Weights of a small sound classifier: batches of 384, 15625 training examples.
Rows from block 3, named by matrix and row number. Rows with one number belong to one attention dimension. Each number is 128 + 32 x the weight over its row's rms, rounded and kept within 0 to 255. All counts start at 0. Numbers have three digits each. After the name is the row's rms in percent of the matrix's.
# v: attention value (model.blocks.3.attn.v.weight, 128x160), inputs 0-53
# proj: attention output (model.blocks.3.attn.proj.weight, 160x128, transposed), outputs 0-53
v.2 087:131077124173166077131130203107136129115163094135117118160149150122099141148087116149108060128176114172082103186149158153170160105148081110107119141131169069090156
v.3 108:146108123071085170162089150182123186153199135080121091125117141120166124128090035098167136118132087145095102160109169133141091194181132189093150081108128172115150
v.4 097:107141112109050130080139091104138148163143178158117093104089107131116178113149127106096181148054111102128185121115126115178140118100075185163071138125128117115076
v.5 096:118120097119139159132100136075142136122128134152100099090103118119143165108129133140181147105175136120121125146109161080101190110108149137115059122136196089120122
v.6 098:179055140142103080161134134165115154130137117145178103120085101194125101162116142120127144153134173154143133101163150148161135146099080077131126089120172142137190
v.7 100:092081106117090053191049132140143132148120140120120125188103128123155143086153101129066114145117122100182104111137152198170103053164153087137108118102061137146094
v.8 105:211128109106090085132178084126139161166140184097104133076131092148146125135146086109116077137116122084097118066093131159151106093151122162141157154082129105123143
v.9 101:124152127079131114147133167153097094153145152120118176110132175098164150139065070222147135179139165096098109118126130055120138097168137098114136092079082137173106
v.10 099:145118145152149131110152139088134125156128182151180131124111080140160112165168125146123080128082125110123145143125152147081099102135088176109175109066132039129167
v.11 103:116123130158102103107160116131138128120150114135048122090130085151113177124115161134117079145142110122075118120132123225188218153144162115169095089170127129144162
v.12 091:084103104159133096079158091128082157096136132108177138188131134125105114113101151111167128130137152164125185157133119155061154156165116109188139094116140061127082
v.13 101:119079153110130172148104158140092131150109107156099175151107129157052093114159156121151184158119087103140099097138081083083084165104097134177128146115187112108089
v.14 104:151159135132103100155076082104088148184094108081091163103149127131138094143165159141128106109101149103079146147108156075153138219136161163168148115181074117132088
v.15 097:111088150146117122098103137100154076145177167074142085095152140107156174206162123133124078153148139087130146113160091145151097076170114127159135134137121165132197
v.16 098:100115173087166105194085160075123086154123112158057103134126106057114134128166147142052137180105100109106116079130129113225122139128154158075119152104090188106093
v.17 084:153144144153152166110210134153092143158139133128148107085090096148167160090071079127140144094115127090131136078141212166156103208137136166146154148107107138125087
v.18 092:093099164138087151083128067103101132144081102148161132158186108193093134125141123090114100137126116181119166103139127130139155169130140098136142128116144165181142
v.19 114:120158115051159189174140142155098129065122094166188093149150108107166087139092131126125131219185154134104136068159067108103097121133106152054124135120162091113149
v.20 091:114114155096137146108158101077077126074088151120130173155125143145123137140174121142136101126084174129138142120133144124074211111130121131148164161093102063143110
v.21 100:105139147105111143112062173096156098096126081109114087158140104131114125156118093093137110126178065074112100127108099113176118110088139101160137130093154097164072
v.22 106:090136115053124062099127123160108057085089151170143110163129083128148081133084150146140102162142090140112104154124097124176171155119143074084083080118163130121098
v.23 103:184116072140111186064132091103149133166157135130127125155106131149154139122138099139147101110129085118091132152046132161130181167126110170107090116160135136067131
v.24 108:129187079139150108175135123105164170140077154155114154140125145093153182132180122125090165099088118102136136137114164136113110038091121121088054118156074183071097
v.25 092:108106119125179074134136115130082086071131058217085136147111160138126125121133175155150143163136109127124153151130097124071140134068080102187130071157177108119110
v.26 099:085148131171095095174036140100198087184119139144067115143089126111119114099151132148123087123106146158197163089148088158217163118167162157163082143118144110155124
v.27 096:126113133128130122156078121093089165091070186117118120107104071165091084118079109160111139143092108138108109147119112113073073082087144137186138133118091072176168
v.28 095:156152127110133081196128178055155168181111109126170098079106150127120073132154118109125207105124174089137157120132172052110179106058117082096168160122216133188098
v.29 106:094121133170115077151113169127058125102138075125124147142147161087144044156174200156074109097071111098121150094151167138131178112154132096109151127130153075159137
v.30 108:167125134163162142127123104150110137198089194083068191093151078113132153052107093169156114135150089096134124132083160175105119114147071102179120100141140128142097
v.31 096:135101115143125166075148158126101116154135133190116130123109175137119161133086179145177097099160134095195103158148127160162108120125095151138107138101059177096144
v.32 112:104096168135056172094122096119092160157078124173111131130164171082171120150075204137161110138151107100090137089113111139141103151202139151170168115101107198066147
v.33 103:143123093092012105175063166178101118132140161099099116142152119114085099115146147129160121165138156121122116137130144107085080137191123149085115108090136138107158
v.34 103:128169118118076158128149083082103106184131120203167058180149113141116121114122119120131064143139177082176161092095104063082132136197150121101087135115152123084134
v.35 103:148150145143094162126110064128121101203125082108147176097109079126114134173115162180135066086139101147138102120145137125163144119115092084137177114098178130109059
v.36 094:110114095156113138166082094092143105120161101166112136104155129122167114075132142167121130077137137220167131148089170142156145154144110123117145082173166181133122
v.37 100:113181182146105144109187150143106106122130119073185086139195134131123094160121116178090125129098113119222137122137086126109079060130142140117134151063095185178162
v.38 120:124087151103129107135089087117110131113116093139105143171119120138125150138155083096141186077101136167085122155149136131141172162063189128189106066166075166130088
v.39 101:128156118103173181128153180143124154128195127140114113170119156071085152138075105160056157157120130135131179150138168177124142078128159179116106153163157177104134
v.40 096:130132099109115184142156196132118051096090142172125130109129083177153124104111179166144161151121141098105154106123131137114139152130067143169076165164107083092141
v.41 100:135098163134128144086124188109151118140211127158161101145127119101086115126128081185184157115135098170124137163084096159086110101094160136123071061129070100132140
v.42 112:061138148177122147127099165087129119172156110140127101090108155116137081129135104122140204117138164110100141090119128069082114131109155068088103131100101090111128
v.43 092:170074077146134108217137134140164109070149090117131144130131129109171066105143122129106142089096140149078138134155131130097196110095095133093128132165134112153132
v.44 100:122125161190076094114106093133191118166152055143141114118178150131124102133086118146115107161137101131107096122129106146186108159198105132155156131136158181141142
v.45 104:141106174131156047103076140159138150143129121139116106169165115053159158124112079115108086144165164165131107140147071102142114138141121176160096144137162088133141
v.46 101:146129088079113151084170130089138173152153141164104136157065126161120114174174146091103161195150185116128128083137124154171161095120143071129101107176094162112179
v.47 095:152135143147139107119103157177165025127068124146074110158097128144097109131124176147165147144145133136066132130106157103142110126093106116135133127118064158147123
v.48 094:146108111066094137098115146092150081103141134128219135155185119187086111107196153166190134150186213140109122155118139088113115106114168140181169123104178147125132
v.49 105:141136098193154157130094146159138156141116204034111112081162118158135159183078130126164074117150092151098156067121089173092119100120089102124134118181146113070159
v.50 117:171129084138128148140115152127168150110078151120183136107114155131120172188169197160097140149141110157078179111130099117093171059141103122088104104105080038080180
v.51 107:145077096100160115113137126128135169080186136132057137137104110147106139138078162076090123133152082132076153125094093097170099122132112179105114084124169146154131
v.52 098:110116146164158134100119157145140116168174121171137109187145179115105154135121119152143115108111122205153074152101157131178093164138091163082125123149191125131153
v.53 114:105114123123070085157107064125186126096121144160093162113144115097096155159094104081126164097115200136156125081157092196158118122162093120170128129136100156149144
v.54 106:130155129148166065194070108129113176116109123129120194151152163191139148185066132104102101147154141169123121149189186102206155094077135099112184135104101113139090
v.55 089:136167130143158179071154128127108159163106173119124082062140144136152133145157095122114055117131112093139166141083133036070114161160118150146100155147092076114144
v.56 105:120183155151151141116156153096140117133125140196122101162123147089107106093177101128063121129101098070152163114104126111125154109159171146110187150091137123122081
v.57 096:094205145170165101175073152104098107081122089084154153084117079139149165131153096154076127159094151122155124138223108123112161106095117142115132158083108095141129
v.58 095:134160141152122065104138155114149114118101186138122118053118151080102166084165118132084128122141134079116150044164165157112164078104074155098189150089107172174114
v.59 111:157142127170105159090179117084142136133174124146093109024155093154145138123103107168120147109116069148110158041118090140149138118210128144148155192155144164116184
v.60 115:115085084127088099162150092116097144177157161137115137116080085119119119126144108121124155083130158115135145144123063126094121176092108099133077118105125162095176
v.61 110:071122094139168114141034146136103126049200120133088129093098138112110150089114126162160218126161133156113114144180094075112112121139101122127155070109138088110115
v.62 098:114080120080140109143150105152112123171056080138152087146098063157179129116138084154102084153148127117134132146128103154118120107120151100177138125120123129129139
v.63 106:112146130109138135125139156128181164104118148128110131087135121121158121105111155147117156137129154135065057103112128116087062102089105142102115117071081094079201
v.64 086:157185100161193164132096090059101083113104112116169139103079060117140155103132095116104119091135169140126157152122156158128170104130153134157147104122151128157085
v.65 109:071137173112136095089133160110154104126091154129107124159125117119116135045121180099130149127120144093151156155117049159085129136136105053175133195115144073089146
v.66 094:147102096153077075089143128089160073062112115158189158151165115164111109150115196139160137035096135106097113182127105127168207142175150118138120133152099108127096
v.67 104:123108157099104145139075094124105046124101122070143129136171112140103103102113084143104160128132124120063148137119135148106117133138129078139143090116110111137120
v.68 094:112101092145088154129155131161105119185127114120210154166067117134117147184130135137092163133115150146129103227142084149091152164104132179157157116122149126120138
v.69 095:179107122098068120116077112126135124094149164109093062097157083104155168162135130100117148167165159108155139074168176077121111097098145091199098126077046132098091
v.70 087:123153134061079110138108196186176202104121123089106092126149141139101111060104087132104120088143154100122107172166114136117105088124068130111154157126172076157131
v.71 107:113088095147117141181092115144179126133106140113132080167175136115140093117144112194132156133143092131091037101115096108119115138104106092087116135210086181055126
v.72 100:166146125075152096143113083177168175089174120083121146146108108190116110089095134143192123177172116169177121075132125146105054121157101094045192182090173137140142
v.73 106:101100087161140109094135172103106103155169115128148148153149151133105129134139200109133103142069152166126202076123125117107175182046122125171183148077094123139101
v.74 095:135106156142118141119038094083141114151114132174113163118143140158121082143095098075082099144122079131159157110151166080142150082119123110173134162114132154133128
v.75 095:143136090176238080125088098128130100114174092113153117097108116110128139115117129155092104117113104098158134131099091156189143099156111096145167180133127085124042
v.76 098:130082106074144164144064146139164103125151097130127195115054058142201089164171065136079058161106120127128111146063137118146139149100142122141112145167172191113184
v.77 105:154063113094077151124120133129162102174105055142141174123058084096161141139133042139036143111153109173120101096082159143079091101119115051173132150132138174107146
v.78 089:149164198117171088163152101223140122070159162159116090050140138113107169110100129124192127144077073086113189177128149146103055068115100149131133105164118165151116
v.79 098:066164105107089152116102063197161103090186143152093120105109152099116159139149136136134141123143108172097143199148131138111122156191101063085088084237119165153164
v.80 088:104180083119138107175154082223190170100123125090072104114124159145145136131156122142122190163141057107090078147148101166128080105142126132157094092157058168096042
v.81 098:124142131107121119164116174161137148116184120146127102120183108121080173100136095109134149114127095038093163077126110181135134102077143136108122129118120083104143
v.82 094:133130176122116107049154145148117160165125102152100100105124119182136094108204127168119173111165080130123089095132121074133152118203136109067101151107146107144190
v.83 112:126149154162177152076122137151099152114141131166120151106120094155156150169119229095068142094103154114105112136088131099154202091128173129241107112066111126124112
v.84 104:121161188103140188202126152205128140141117187149083149102132130138104112116152094153147123130110181101140132100148135110156063149186135127097136124109138107089139
v.85 098:171143188101173043093168071159136145147118181164060094127165144154180144138172127106166117103144145111160127126155153107088116102084177148169092138148127147138085
v.86 092:142104159163089105138124187067142134147170148078172117152151138106157155163126107160085168137091150134139101074102098128077094170063107117166140148074176117120111
v.87 096:136106124120088130114141111115163111187099092112160085185149176044048163130166082152110110141072140111109074095082142092091137153176130103154174176168146138102164
v.88 104:149159104158083167083094184113170128121169114051190120160114122166162124158156118132138130148108132097112091055144218124122088122173122090094135198160207119116162
v.89 090:143142129124153135108091158176075110157138139153118152177112137098119130096152131122104149165118091126123119131127159152121150135084146124120067137140169124158170
v.90 091:145187170143163122120164153149141165097139093114133141154122170125114155170080140132079148114126102123171162151099125182178177118210118151128115159111135160135121
v.91 104:175111123159113123108166089117107126126097168081144092116103153090105092130129164126031104128163112086139130112140130124171135155104122168077182118139132151125123
v.92 090:145111095139174157063101153102099090092129146160138054121041139131140103185119111163131110116178135036141129086171112134117181132086113141133136117128116098129154
v.93 099:059146153113108180136182168128098122043153166093186125087142109097138168118115141161144154100122134139150074115134148103154104078110057132119105118157111091102122
v.94 106:112088120114180136110150098219145066100169113106161108122167104165141092139102155139120124112065156168077142083154186159100116143171098160165161137175115148047132
v.95 090:116139139106105095118138107132132117105109124167100126077127081135133141082014106121111174137141171185085097161129140146129106146149104129111169144082197129119111
v.96 102:175109153090118160169141143113176151133146134174136151189097102191198125128157108121108149138159082136140115121140119141106093150081175139073119084083150165101123
v.97 093:115133125095154175176158124125122119151132102114164120160116177144110129092135143154164128115112101130113128072154131144095161187079121116165108116131076169089162
v.98 086:119076116148111144178124090136084137126097129120153149149176126127185168159180124140122132137130108120124095134082065143123128144125133153146096111115085167102119
v.99 097:144119162225153147172124145151189132184144105139134136140063094075187138134113080122145121087123109156118109083104133180114075080162107171072098112145196094110095
v.100 108:057124107110123094178165148110146142136136086149186124089130168166050129112091104116159169107083146121083091172090086209092120140133081145044147124127139116115140
v.101 102:128132110111148112154129171092154163096177124154121165207100147136127131056142088241061137131084144137159129150148105135103101153114127142132132116149088163084151
v.102 102:154107117204157172133129123159168131170128173146177142170172119122142133105199149147161137112127119089103114129188114149086152144163151131094136164140151029128100
v.103 091:150106069087096075138132083152099055166094165114168119110136119123139087104142089074124087112136142175107099151157172169182154137109141187158150113174120102145156
v.104 099:109160123077113137089130106134130154161154119112157134112131147115101096127177171094135091158157120142078153155156174109163102144087066122087074119166100163168158
v.105 108:110155145129123135118149114141090158106159138127151134132143131107123217123120150192178107137151118114189107124107132148112194139086158127042176148092102113173068
v.106 083:140204155121166143184063208120185133138151129120169102159128146145077110167092119103129150110084155112113161093170098105146160126139149100161111147116093087104110
v.107 096:128111070160071107092135180073127175130169120139127184124175165147110108169124077118077180090144187134114141155131088119133150172164139193123084138151152154165146
v.108 087:140160153175121170093130137102118137155123050146109066144088118169113188169125125130141154107082139084115097101071113101101109070152124119173170127153145135130143
v.109 090:220089077145193119178092155137177165124163086137153136126167167180125106098084126120141175201201117140132084134143114141134119119113152144104127121121171166111072
v.110 098:133133153069165096050194116108134119142107112058080142093155097073185148086125110124126144089141089099129142161113107139109195101131178116077106158138130103151148
v.111 106:150134157090138119110059158088135134090174111167153157108155155126134156108142142112139133135086129097090080111121184099145141137104127103149118159119141107068132
v.112 095:176147137130194157195116162140124153102130114135155124123155124114126025121105090155170190100155164081167081221105038096071097095134129142111117164111100112074137
v.113 107:151118161144041135110112135131138098171071153140129121135138149155100136139121077132154144133160215126150118199102140140159115128125162150139091090091123164115117
v.114 100:148175205151187124174125130194107101127078143130205076144147141159141149161094129098163093138157146129054128105133188120098114138134105122149121167156168121161110
proj.2 086:139123106131126131058123088136114085105128095104110170109123101121112101122149101075093203160168135122088098108085144090222068093134143114169143146162110085085151
proj.3 116:146162120188161098138084131107124127124116131109195196124110069138141170158129133143161117161138160095108143151201128142122111108150148086148148150130103098164094
proj.4 098:095116074084112174140119158126135143143129101056181119101129113137104170148140114109174141145141212141114092093169091116119149115144138098103072147145044145155089
proj.5 098:146127109080103127124144129081109090148112136196099150173182141097100138188139133136066115155210060162091194144126164094173100125134089112158140134091144122124149
proj.6 097:145145145198088141078181128135181101117102138154096106164111207123083157131127124132065092142095112139178193142133125099073156119110179110160127158096131136091165
proj.7 105:148140128141143187113159129097092119112181139129095095118116184134089104142094124101129086142222132195156119104144029117138114139129098142125150142119179148149154
proj.8 106:124089076107145123095148158093125125133129082103122100138084089093077148103125105149098096094058122133165110069145105098104133091134155146089141091124111134067072
proj.9 109:137143138112136100115168105109166072128163087157065174183139100174121060096102134057112127067182137116130165161167094154159096095123134118111166143176087104126119
proj.10 103:132107148124122158147172156128133119161109065126133111170110191101097145087132148121148137108094106108067141093095165091101122122156080093145114114149068187150154
proj.11 104:185106108168100175141122145133081135164140104070153106106161122158074123149151106103120168148125060137102155122127139101120093137136132187124167162115111154106132
proj.12 094:159194117113148159089095148149058106139203139104106153121154148128083094141110123138171136177130102126150127110172174107127125065140152079113199133093085125136102
proj.13 096:099073137131150112081147101082128145100156147136158082107114131127123136117109134100133093203106143136215130074146092151143156120155105104135141112146124140160127
proj.14 105:157145142197093147131075076158120096105113132136195117173086048121152159126150094086121117134112119134141168159162053131182135081093096120100150113135122165111116
proj.15 098:120138083108139170181162093073171119119081110169130160073132117110096126101167161137131115135146109119136083109115086142119184143171140147138102163155116134135143
proj.16 099:127112133116159130128143087128159111138102108102148157099107124162167133128166082101151121130135131173104164143059129086127082147133114146094158242202145121143208
proj.17 085:097104182140149122113019129125135125088134150113124177144126054130080106123166151182125149148109128113137122111127073078118128069110124125123119088085151117069084
proj.18 095:149088154157170121153090149188186104099161185131072046085113180089100134155133063100133113149065150124108103169110163096133144102150127120178150106128146138086152
proj.19 107:070133164137157121110177090141106119136110133119118107191122175098121130103174139182065144062111153109136144142132128162091198145075145128160185178117189110145084
proj.20 094:192103093100128184086137174130133140158175130085139085154093118165106120135123124121129151100108094140151145130134096102172076152097117138129183114142080171132128
proj.21 098:109070136073142092124142084150117116169169127132141185118071107093099079144132135110122099081143152115208123099069130108156109146165124139110158195217079071105104
proj.22 104:137137142144116129165161056160132184115143094128096129141100159121140144197057108051062125110086101159133154160201149118101075122182100152148198086093111120148173
proj.23 104:116129104129127110142169129097139105110111111117126124163113120126088142141113157121140123132155172169168109153136080103159112083145182165137175096142144154172107
proj.24 108:063150141104093192181130155210073178087120146141157143097115100114136149121132085127177144114165114123120132084126097143153117112134121179122087167138174120195107
proj.25 093:152117160126126156135163086122145093142142127100122115105130165112129116133105140114111088156127156110151143113145116126138088132121139101134083142116103104143128
proj.26 099:092071122099090164125154160117103146117102092124121157098136113151096149128108110133124151186120068101100077099170122111105129137190080119090066148201099152121139
proj.27 094:184095154164122102116158136139132089174107161149117095094149159084212124139115076091120144115130132100097138141146141114145113151120087136102116169126137161099127
proj.28 102:116117117162130164192101122135137171079157133159084124122078092075136166119108118130109131062093157117133142112115141125126066141131130056113063095101155095124064
proj.29 109:121187148137137191065134097121143133113124185095121113122138086172076132185156152089103143159144094140122139194084107098128126123125089176165123116139126100072087
proj.30 117:154152142122098157079147104130123099127148164211190101150146082125159146152159129107152110116180129138083139095079082139126148132106117160076127125157155116087131
proj.31 093:170139109157119177149090105061150111151171174114140150108068060096126109039105132167136136116083122135171148099119114077082112112105127088146141103129145113105061
proj.32 113:168184091167129095110150081163107077118116206195187183141112067219085122083118098126160143109114126141155112128129123133040187129112151148111166128134130128092136
proj.33 113:109124084170164163130096150128103092116045135115122105113096119141155127074127073137126098091089109151164089138182122109115106140065098106151196128138114129155085
proj.34 101:130052112163150113136147139188151097170159120163054101146135116079148151155102118067140101119084065105117132157094129095127113171114122133139143116115151132074101
proj.35 116:111150174178124146154069133098191141121140172158100175138151117122172148058197102083138138152188116174175095159070110060160122149129115135144149126108140119164143
proj.36 096:129170177210145093161140127136131165143135117139126106119140119141145094125113132145081146152147160127113143100142060137065068140121131107091109180096180112186135
proj.37 097:110159123120106115063111126141072151114125109094017093098142147158094153120133142087122173160121206167141127141086174176066106146102126104157110162145071176116128
proj.38 114:165122128190107152118119101201164126115129173077105149103138129136116144183107070142129110152145162091163058090125149146195099136102124151082126118189135191186148
proj.39 109:108116105116167124116138161097108161203110158056130151104054098176141113192166168150181157089153182139122161126073166104146120120155141131117119180173110117144113
proj.40 100:145123132131142130102148082111125163168118105170155098190174159104076116110133162130163138162144132143125106214152184130138089151108095124150128127122141139100117
proj.41 102:121127022120121085134095114171074109064035121102112167119094123099184151084138121053145141145181149135129138145109190161131128137148145111157152185141153171152111
proj.42 112:129135088109188155154081128172129142132098113146170213178143134139176061069122107112133124089165138141139115162138129136159146171164146113161091117144130206110091
proj.43 101:094193168131182162158184128113165168149127123161161073221177179157126138167156158170122164093146145136156139175108163115130142158123136101154137180170217137136131
proj.44 099:142147092122126177098127175156161106078083092157120096142128102143126163097116111123130143141094166113152072149103082145084170120165039131136059101126160143093137
proj.45 112:132162068091095134149111172126127085109109134122111140094149145133150071132101176134150101138166088083084062170070131146160178124111116159112102124091150139185166
proj.46 110:117092150100064115215120073119128148156145139117120132082081142067118216095117099085163140064051124120160185082167123147093121115167093113130140111113124079096132
proj.47 102:122076130133157152113119105126128130145106192129109072089163169128161118143126092108106092160094104205143133181151069132158164169120108158130054100075137110097151
proj.48 100:145134109126076140155150144159081136095096139136154124128151130084113118086058068101144137097166156099142116100126150196150103149136122076096141102140074161117176
proj.49 110:118136120091104160116098105124168173111188098149184161142136126098088126117170192147136186135083105117108114097131150121099200135110119114165103097201096129123086
proj.50 113:104125103102146174130152145094128126129108179133115089121111157139134112075107125126112162122099164128106145125177151057077102139163093089186162098139169131195118
proj.51 100:136128133152065112091104087106096106129137115086097117103130204113120102162218098115123143147112071105159141093137197125116104137151121104120082171150088125119161
proj.52 098:196174169135082140070120128123144141180152055082144151101157120118165036093153090076156092099151128099057134125138082116148164145086168156083150118146071105143141
proj.53 107:152112138139126158125167103151163117120116117127153145156136196172146069101127114187114124090141098088133111109084139145105165132140076142106097175165160130108163
proj.54 101:126129148202129208124186157118190122205168118146165156171107099105157094155144150123066078112107084129105099126136071124129149154164146188116098099169147146152143
proj.55 086:176148181129109094166056110089121119104160153138153173139142106121152120114117117134144122129119170117102135180142170146153150124120151121119170100114165211130102
proj.56 101:128101149100138107103112164117121145137114078132158091149098104141156104157151131166108112092133118134124137125113107114086090134139070178102143051163128149158097
proj.57 097:121138146135128155167188144088152166109123117153076112143142148150149158132144141157100161081147176145090176183086125143089151132123142145145113163159139179146119
proj.58 099:084143116126097189126096141209123230119180123110142182166137048113129093131151158134142138107098153163134148137098079115149124133125134170109081184100158117106130
proj.59 111:123137143118111069123079135144183146118135106135123127133149161150104101100161199183085160181145126116163148179157089089109147112146093181076119151080168158086107
proj.60 109:150090110112122147112148155160155138060138170120077098098179178133203145088096072082128137142132127123140101139171150160166142107152165101179106141123125104116053
proj.61 113:115176174109144117117092078081144122131069132097124172114144142107121149153153123118091132134145134051110141112134145135068109141079127051112159166092139111182119
proj.62 101:148156157142152133108086112130147106112162159128113122116209203086097147113097094118142109088222153125162097096119104121162186110082143140110162162131115113119142
proj.63 108:158149101168101113113147131116133084155103107107093080096101169066127100104160120075149192075138171125108183098149111112082132195109142149134123084144138105177111
proj.64 087:120067169165100096169148075163143135158126094160080113080179141118119117171109110110138140134130104140166091149073176146130144122084133096134125116118134153119093
proj.65 109:118149125156104117106113212080128161127112122148156117106113084070092180125136154102115093171140136100155153096160157147129191075163162147151137147058113069097097
proj.66 099:139150168133162182104152135118083195191131146124111130163066126122154123106130087189090199143106094172126119158137098156093133134121124130107058132120146104175156
proj.67 104:123117094169133108152192133145119141106124125131127186132103180113179160120188157145122113118075183099146107141118123166164147179139110124108078144116060079169170
proj.68 092:081095174139062127145122100097131072051159113181128127171105105161136185081187197145092120166152119158142145097098153129184120146143125090099085164167138114144147
proj.69 095:131089058130142076133139152196141096125092166126169175116156114142136145144143101100149120159070111132141089084106118110138129126117119142128152134111128109139155
proj.70 087:127164169124112084133130090129145144112108122144136145125133111123143146113067123171137149139088110166104115113092150121088112151139172138122130133103117110043124
proj.71 107:147118134125143140161137147141171118090137150158134160067146101133126103135149245113160150100119208102173156138112131131141149125133138131098092109192141165139166
proj.72 098:115118119140153109126094118115124139166059133095109089158162115163154176095094134098144125098103088056082161209159097136163119101107189162157095089098143105133073
proj.73 104:130107133131098119137125165156114167131150157198110091098129177135136172150101090142110106162128118078103132115155083148077125113186116128137127131132112137171161
proj.74 090:153164092189076116141185116127192069152020146128159096161086155128154112149165103163153181132122106143152143185155115150130147094111128114212109082146152125121114
proj.75 104:073149179155090167136144099111169122159103169153095132093083153158183083155102068128149134077069158136124137139123151115112113142130143122097067061089140141153105
proj.76 094:102108122185085063159175060130119121166095150113138149159136134153103121154188147150167099084125181172158177185137119178183180131131137135151101070176075163142087
proj.77 095:098121180197089099109140153086102097112122152129147132189127096164081122159173180193169088118097097096098161134144144131208171147085144164121105120121068081145129
proj.78 097:175129116145101206069133154098137140079148102094136121137144199104135106150117099142097134130102174099149082137120148104098128102148085123110168064113105084101138
proj.79 091:174109106134137171137123171096103065105076135085167174141125135108069123149122104106060179068167150143076059139164099109099163136140123154068092094088134106110097
proj.80 085:114162197117134191133109188074154093121129105119073115100187146098079104149129122109117105125149179141141146124090126104110078113174128088079089116076133106125168
proj.81 093:146090158193133053094132113133154064152111106143123120114074062088090089083137160110133070180081119171107083157058099103132115099127120172171200121109121140151080
proj.82 104:137146124108160156108184127087113144098068114130081136145167129084088080177172140095109152145106098062087170170121116134152120127088059108095079139174153133152129
proj.83 100:124148121149118127055119146127155142157147142143134139197142150108082093132135027078145125096136089115192101133121130134103156082146095094186080146146128120118144
proj.84 096:191117138136180146103155120070132049120153117118076127134122085123059134107098192108136128127139097111192106198144133136133159075114133132127150146111110135141113
proj.85 093:154169094133173169156103093106107190104116185113157120154157164079123150149147097103110116113104161104086165112140160141122070135131066094095125150150142161135151
proj.86 082:096125096115145099125146103140085150141111133178121152130125101123127096174130108120119119128203096086153065090114090138093118096125138142122154208075093121113165
proj.87 098:117107130085120088092135136122099127124106134176115196161092127131068056078168205194133153177113127084146173110102111118157112128098147145075121107076193137111151
proj.88 104:164195149093124089134203156177062120102058165219089113159157147124115096144149158152124145109158111106122196172139127113148083097108133128095133108093136153135125
proj.89 092:123094099123098127144213108190130136164105066135125111183140058118144124070147152141140128081170125159100174071128119165142090115109117141191143083095093146139151
proj.90 092:173146130119113162077127099070160103153118069106157163176154086100125074100168149116198102098115123109161138067187107117099131113136072096160071092099133146129091
proj.91 100:088152117134130112123115140139181165128040102118143164155098162165157126101117128160133181150149147141142175135075144132130185149113162062105111169192148163118116
proj.92 093:157106114133093108164148078135181109072063105122136170106083089104121086194123133085119122066097151153127130167121163126071157123106086161136093150192152172097075
proj.93 108:152150095086124126084118129139130095083106112141157089079082099084166144117061163104093091161172195131102157165105180129153178171155129126109143142111117142136139
proj.94 103:154146109107127148162094113110086147140134077160084082125085141090159185145153149128184156139136199094129093159096122108163171128131108100127139100142125079149137
proj.95 091:103116113117176093135107104065129096150121138105081125182085173090152154142109097178124131143095100077149096141163119191145120147085097154094096118136057082108166
proj.96 091:100125110180113124170130132123099098141128144088139092117137091122122109160162113086104049115158107116108124159171050139116151151101100113174098158121142132208109
proj.97 090:127097136143096091154178133179130161119188090139126106083123090114151140138143195110128098168154180114127126110137098121137088049158119092072082077116142127126156
proj.98 084:122129138144104161100146124140138124118167164212169154016161150145064184127157161123149068148147144102146161104120105110097106152181078078123127138141152138146177
proj.99 092:114178142152117142125150135127122114127164142117101087112108164108032108214135148124154168106152171074130094162094134122095165147114157091173202153137114201100172
proj.100 102:139138099123159153161143175065128134111148140169114161078160109090147111143205172135080129115181126066159101128171134131158138178153032169142180097117089128099113
proj.101 094:083156151158115168178110121113074118149128140129117072121112124163100089137087114090129119123147139112068092147086213111134094116153105153123167219064157149162110
proj.102 101:124152150157095110138131181128028183095101083132064139072113099156108116111110081111075140125115122130105130120049090102197121135116114126115149192095126121165149
proj.103 093:103130073160118120111141132138096118122102132136084132176122118101154157120143132108165165128119193165109093097171142130101056080103179093135108119112120141128121
proj.104 091:159122156147132108106159132200162071085096133119115163105128139141176113148098147144150171127142110157132159105180062143113129153138160130128129105143065060105110
proj.105 111:091070104136112108139121164125119098149156155160125111054120090123198053092080132079091067153084170171115096180147157121186091120183102183156160065126187180104112
proj.106 091:154070141151138103114107057093122140104136113141097140122123073135144108112143144134157102144139159093168172082093058139104098072131119142067112162170078113163174
proj.107 089:148111156106093089162183093185163114145080111130174151149152145102117090101148153103168130136154054114163117112081064133046134107141071146149142163137113197112184
proj.108 091:102117063084098127120158122124081062102134146129162169140127084110067050136129156145122130087148133135156069145123116105127174116087099165127092086094230116124135
proj.109 086:062124188127094108176091143096144105152125114150102086130155093107188141131128065194119145083091095091104134130108058122098093137152148102155111172146133118108120
proj.110 094:126160094064115159069141172080093221106116142125143105152149104119103136173098119107118113118136118130104176095125162102101124148123109096142101132105134188093097
proj.111 104:106112169148142101123170137129148121126080162131132212093119140162132094133106098139109161118133184178167124161106090161138094126169102136126139106121088135139116
proj.112 094:152137124138147135122156121088213150089117112093079081113100095135143102118159130105085129150063128105147123119131140154148139120110119140061074142101100139080122
proj.113 109:107096085082169126120168069106100084115152138140154149136076140112100160158190139114110122143102083150097138126121143119086136109141118108165158111190139148110155
proj.114 102:160110101188113163088180114113121138077176103088051185133171114147139153150117144182170159177144101087167081139149109183134148092089165084116098149092114086101100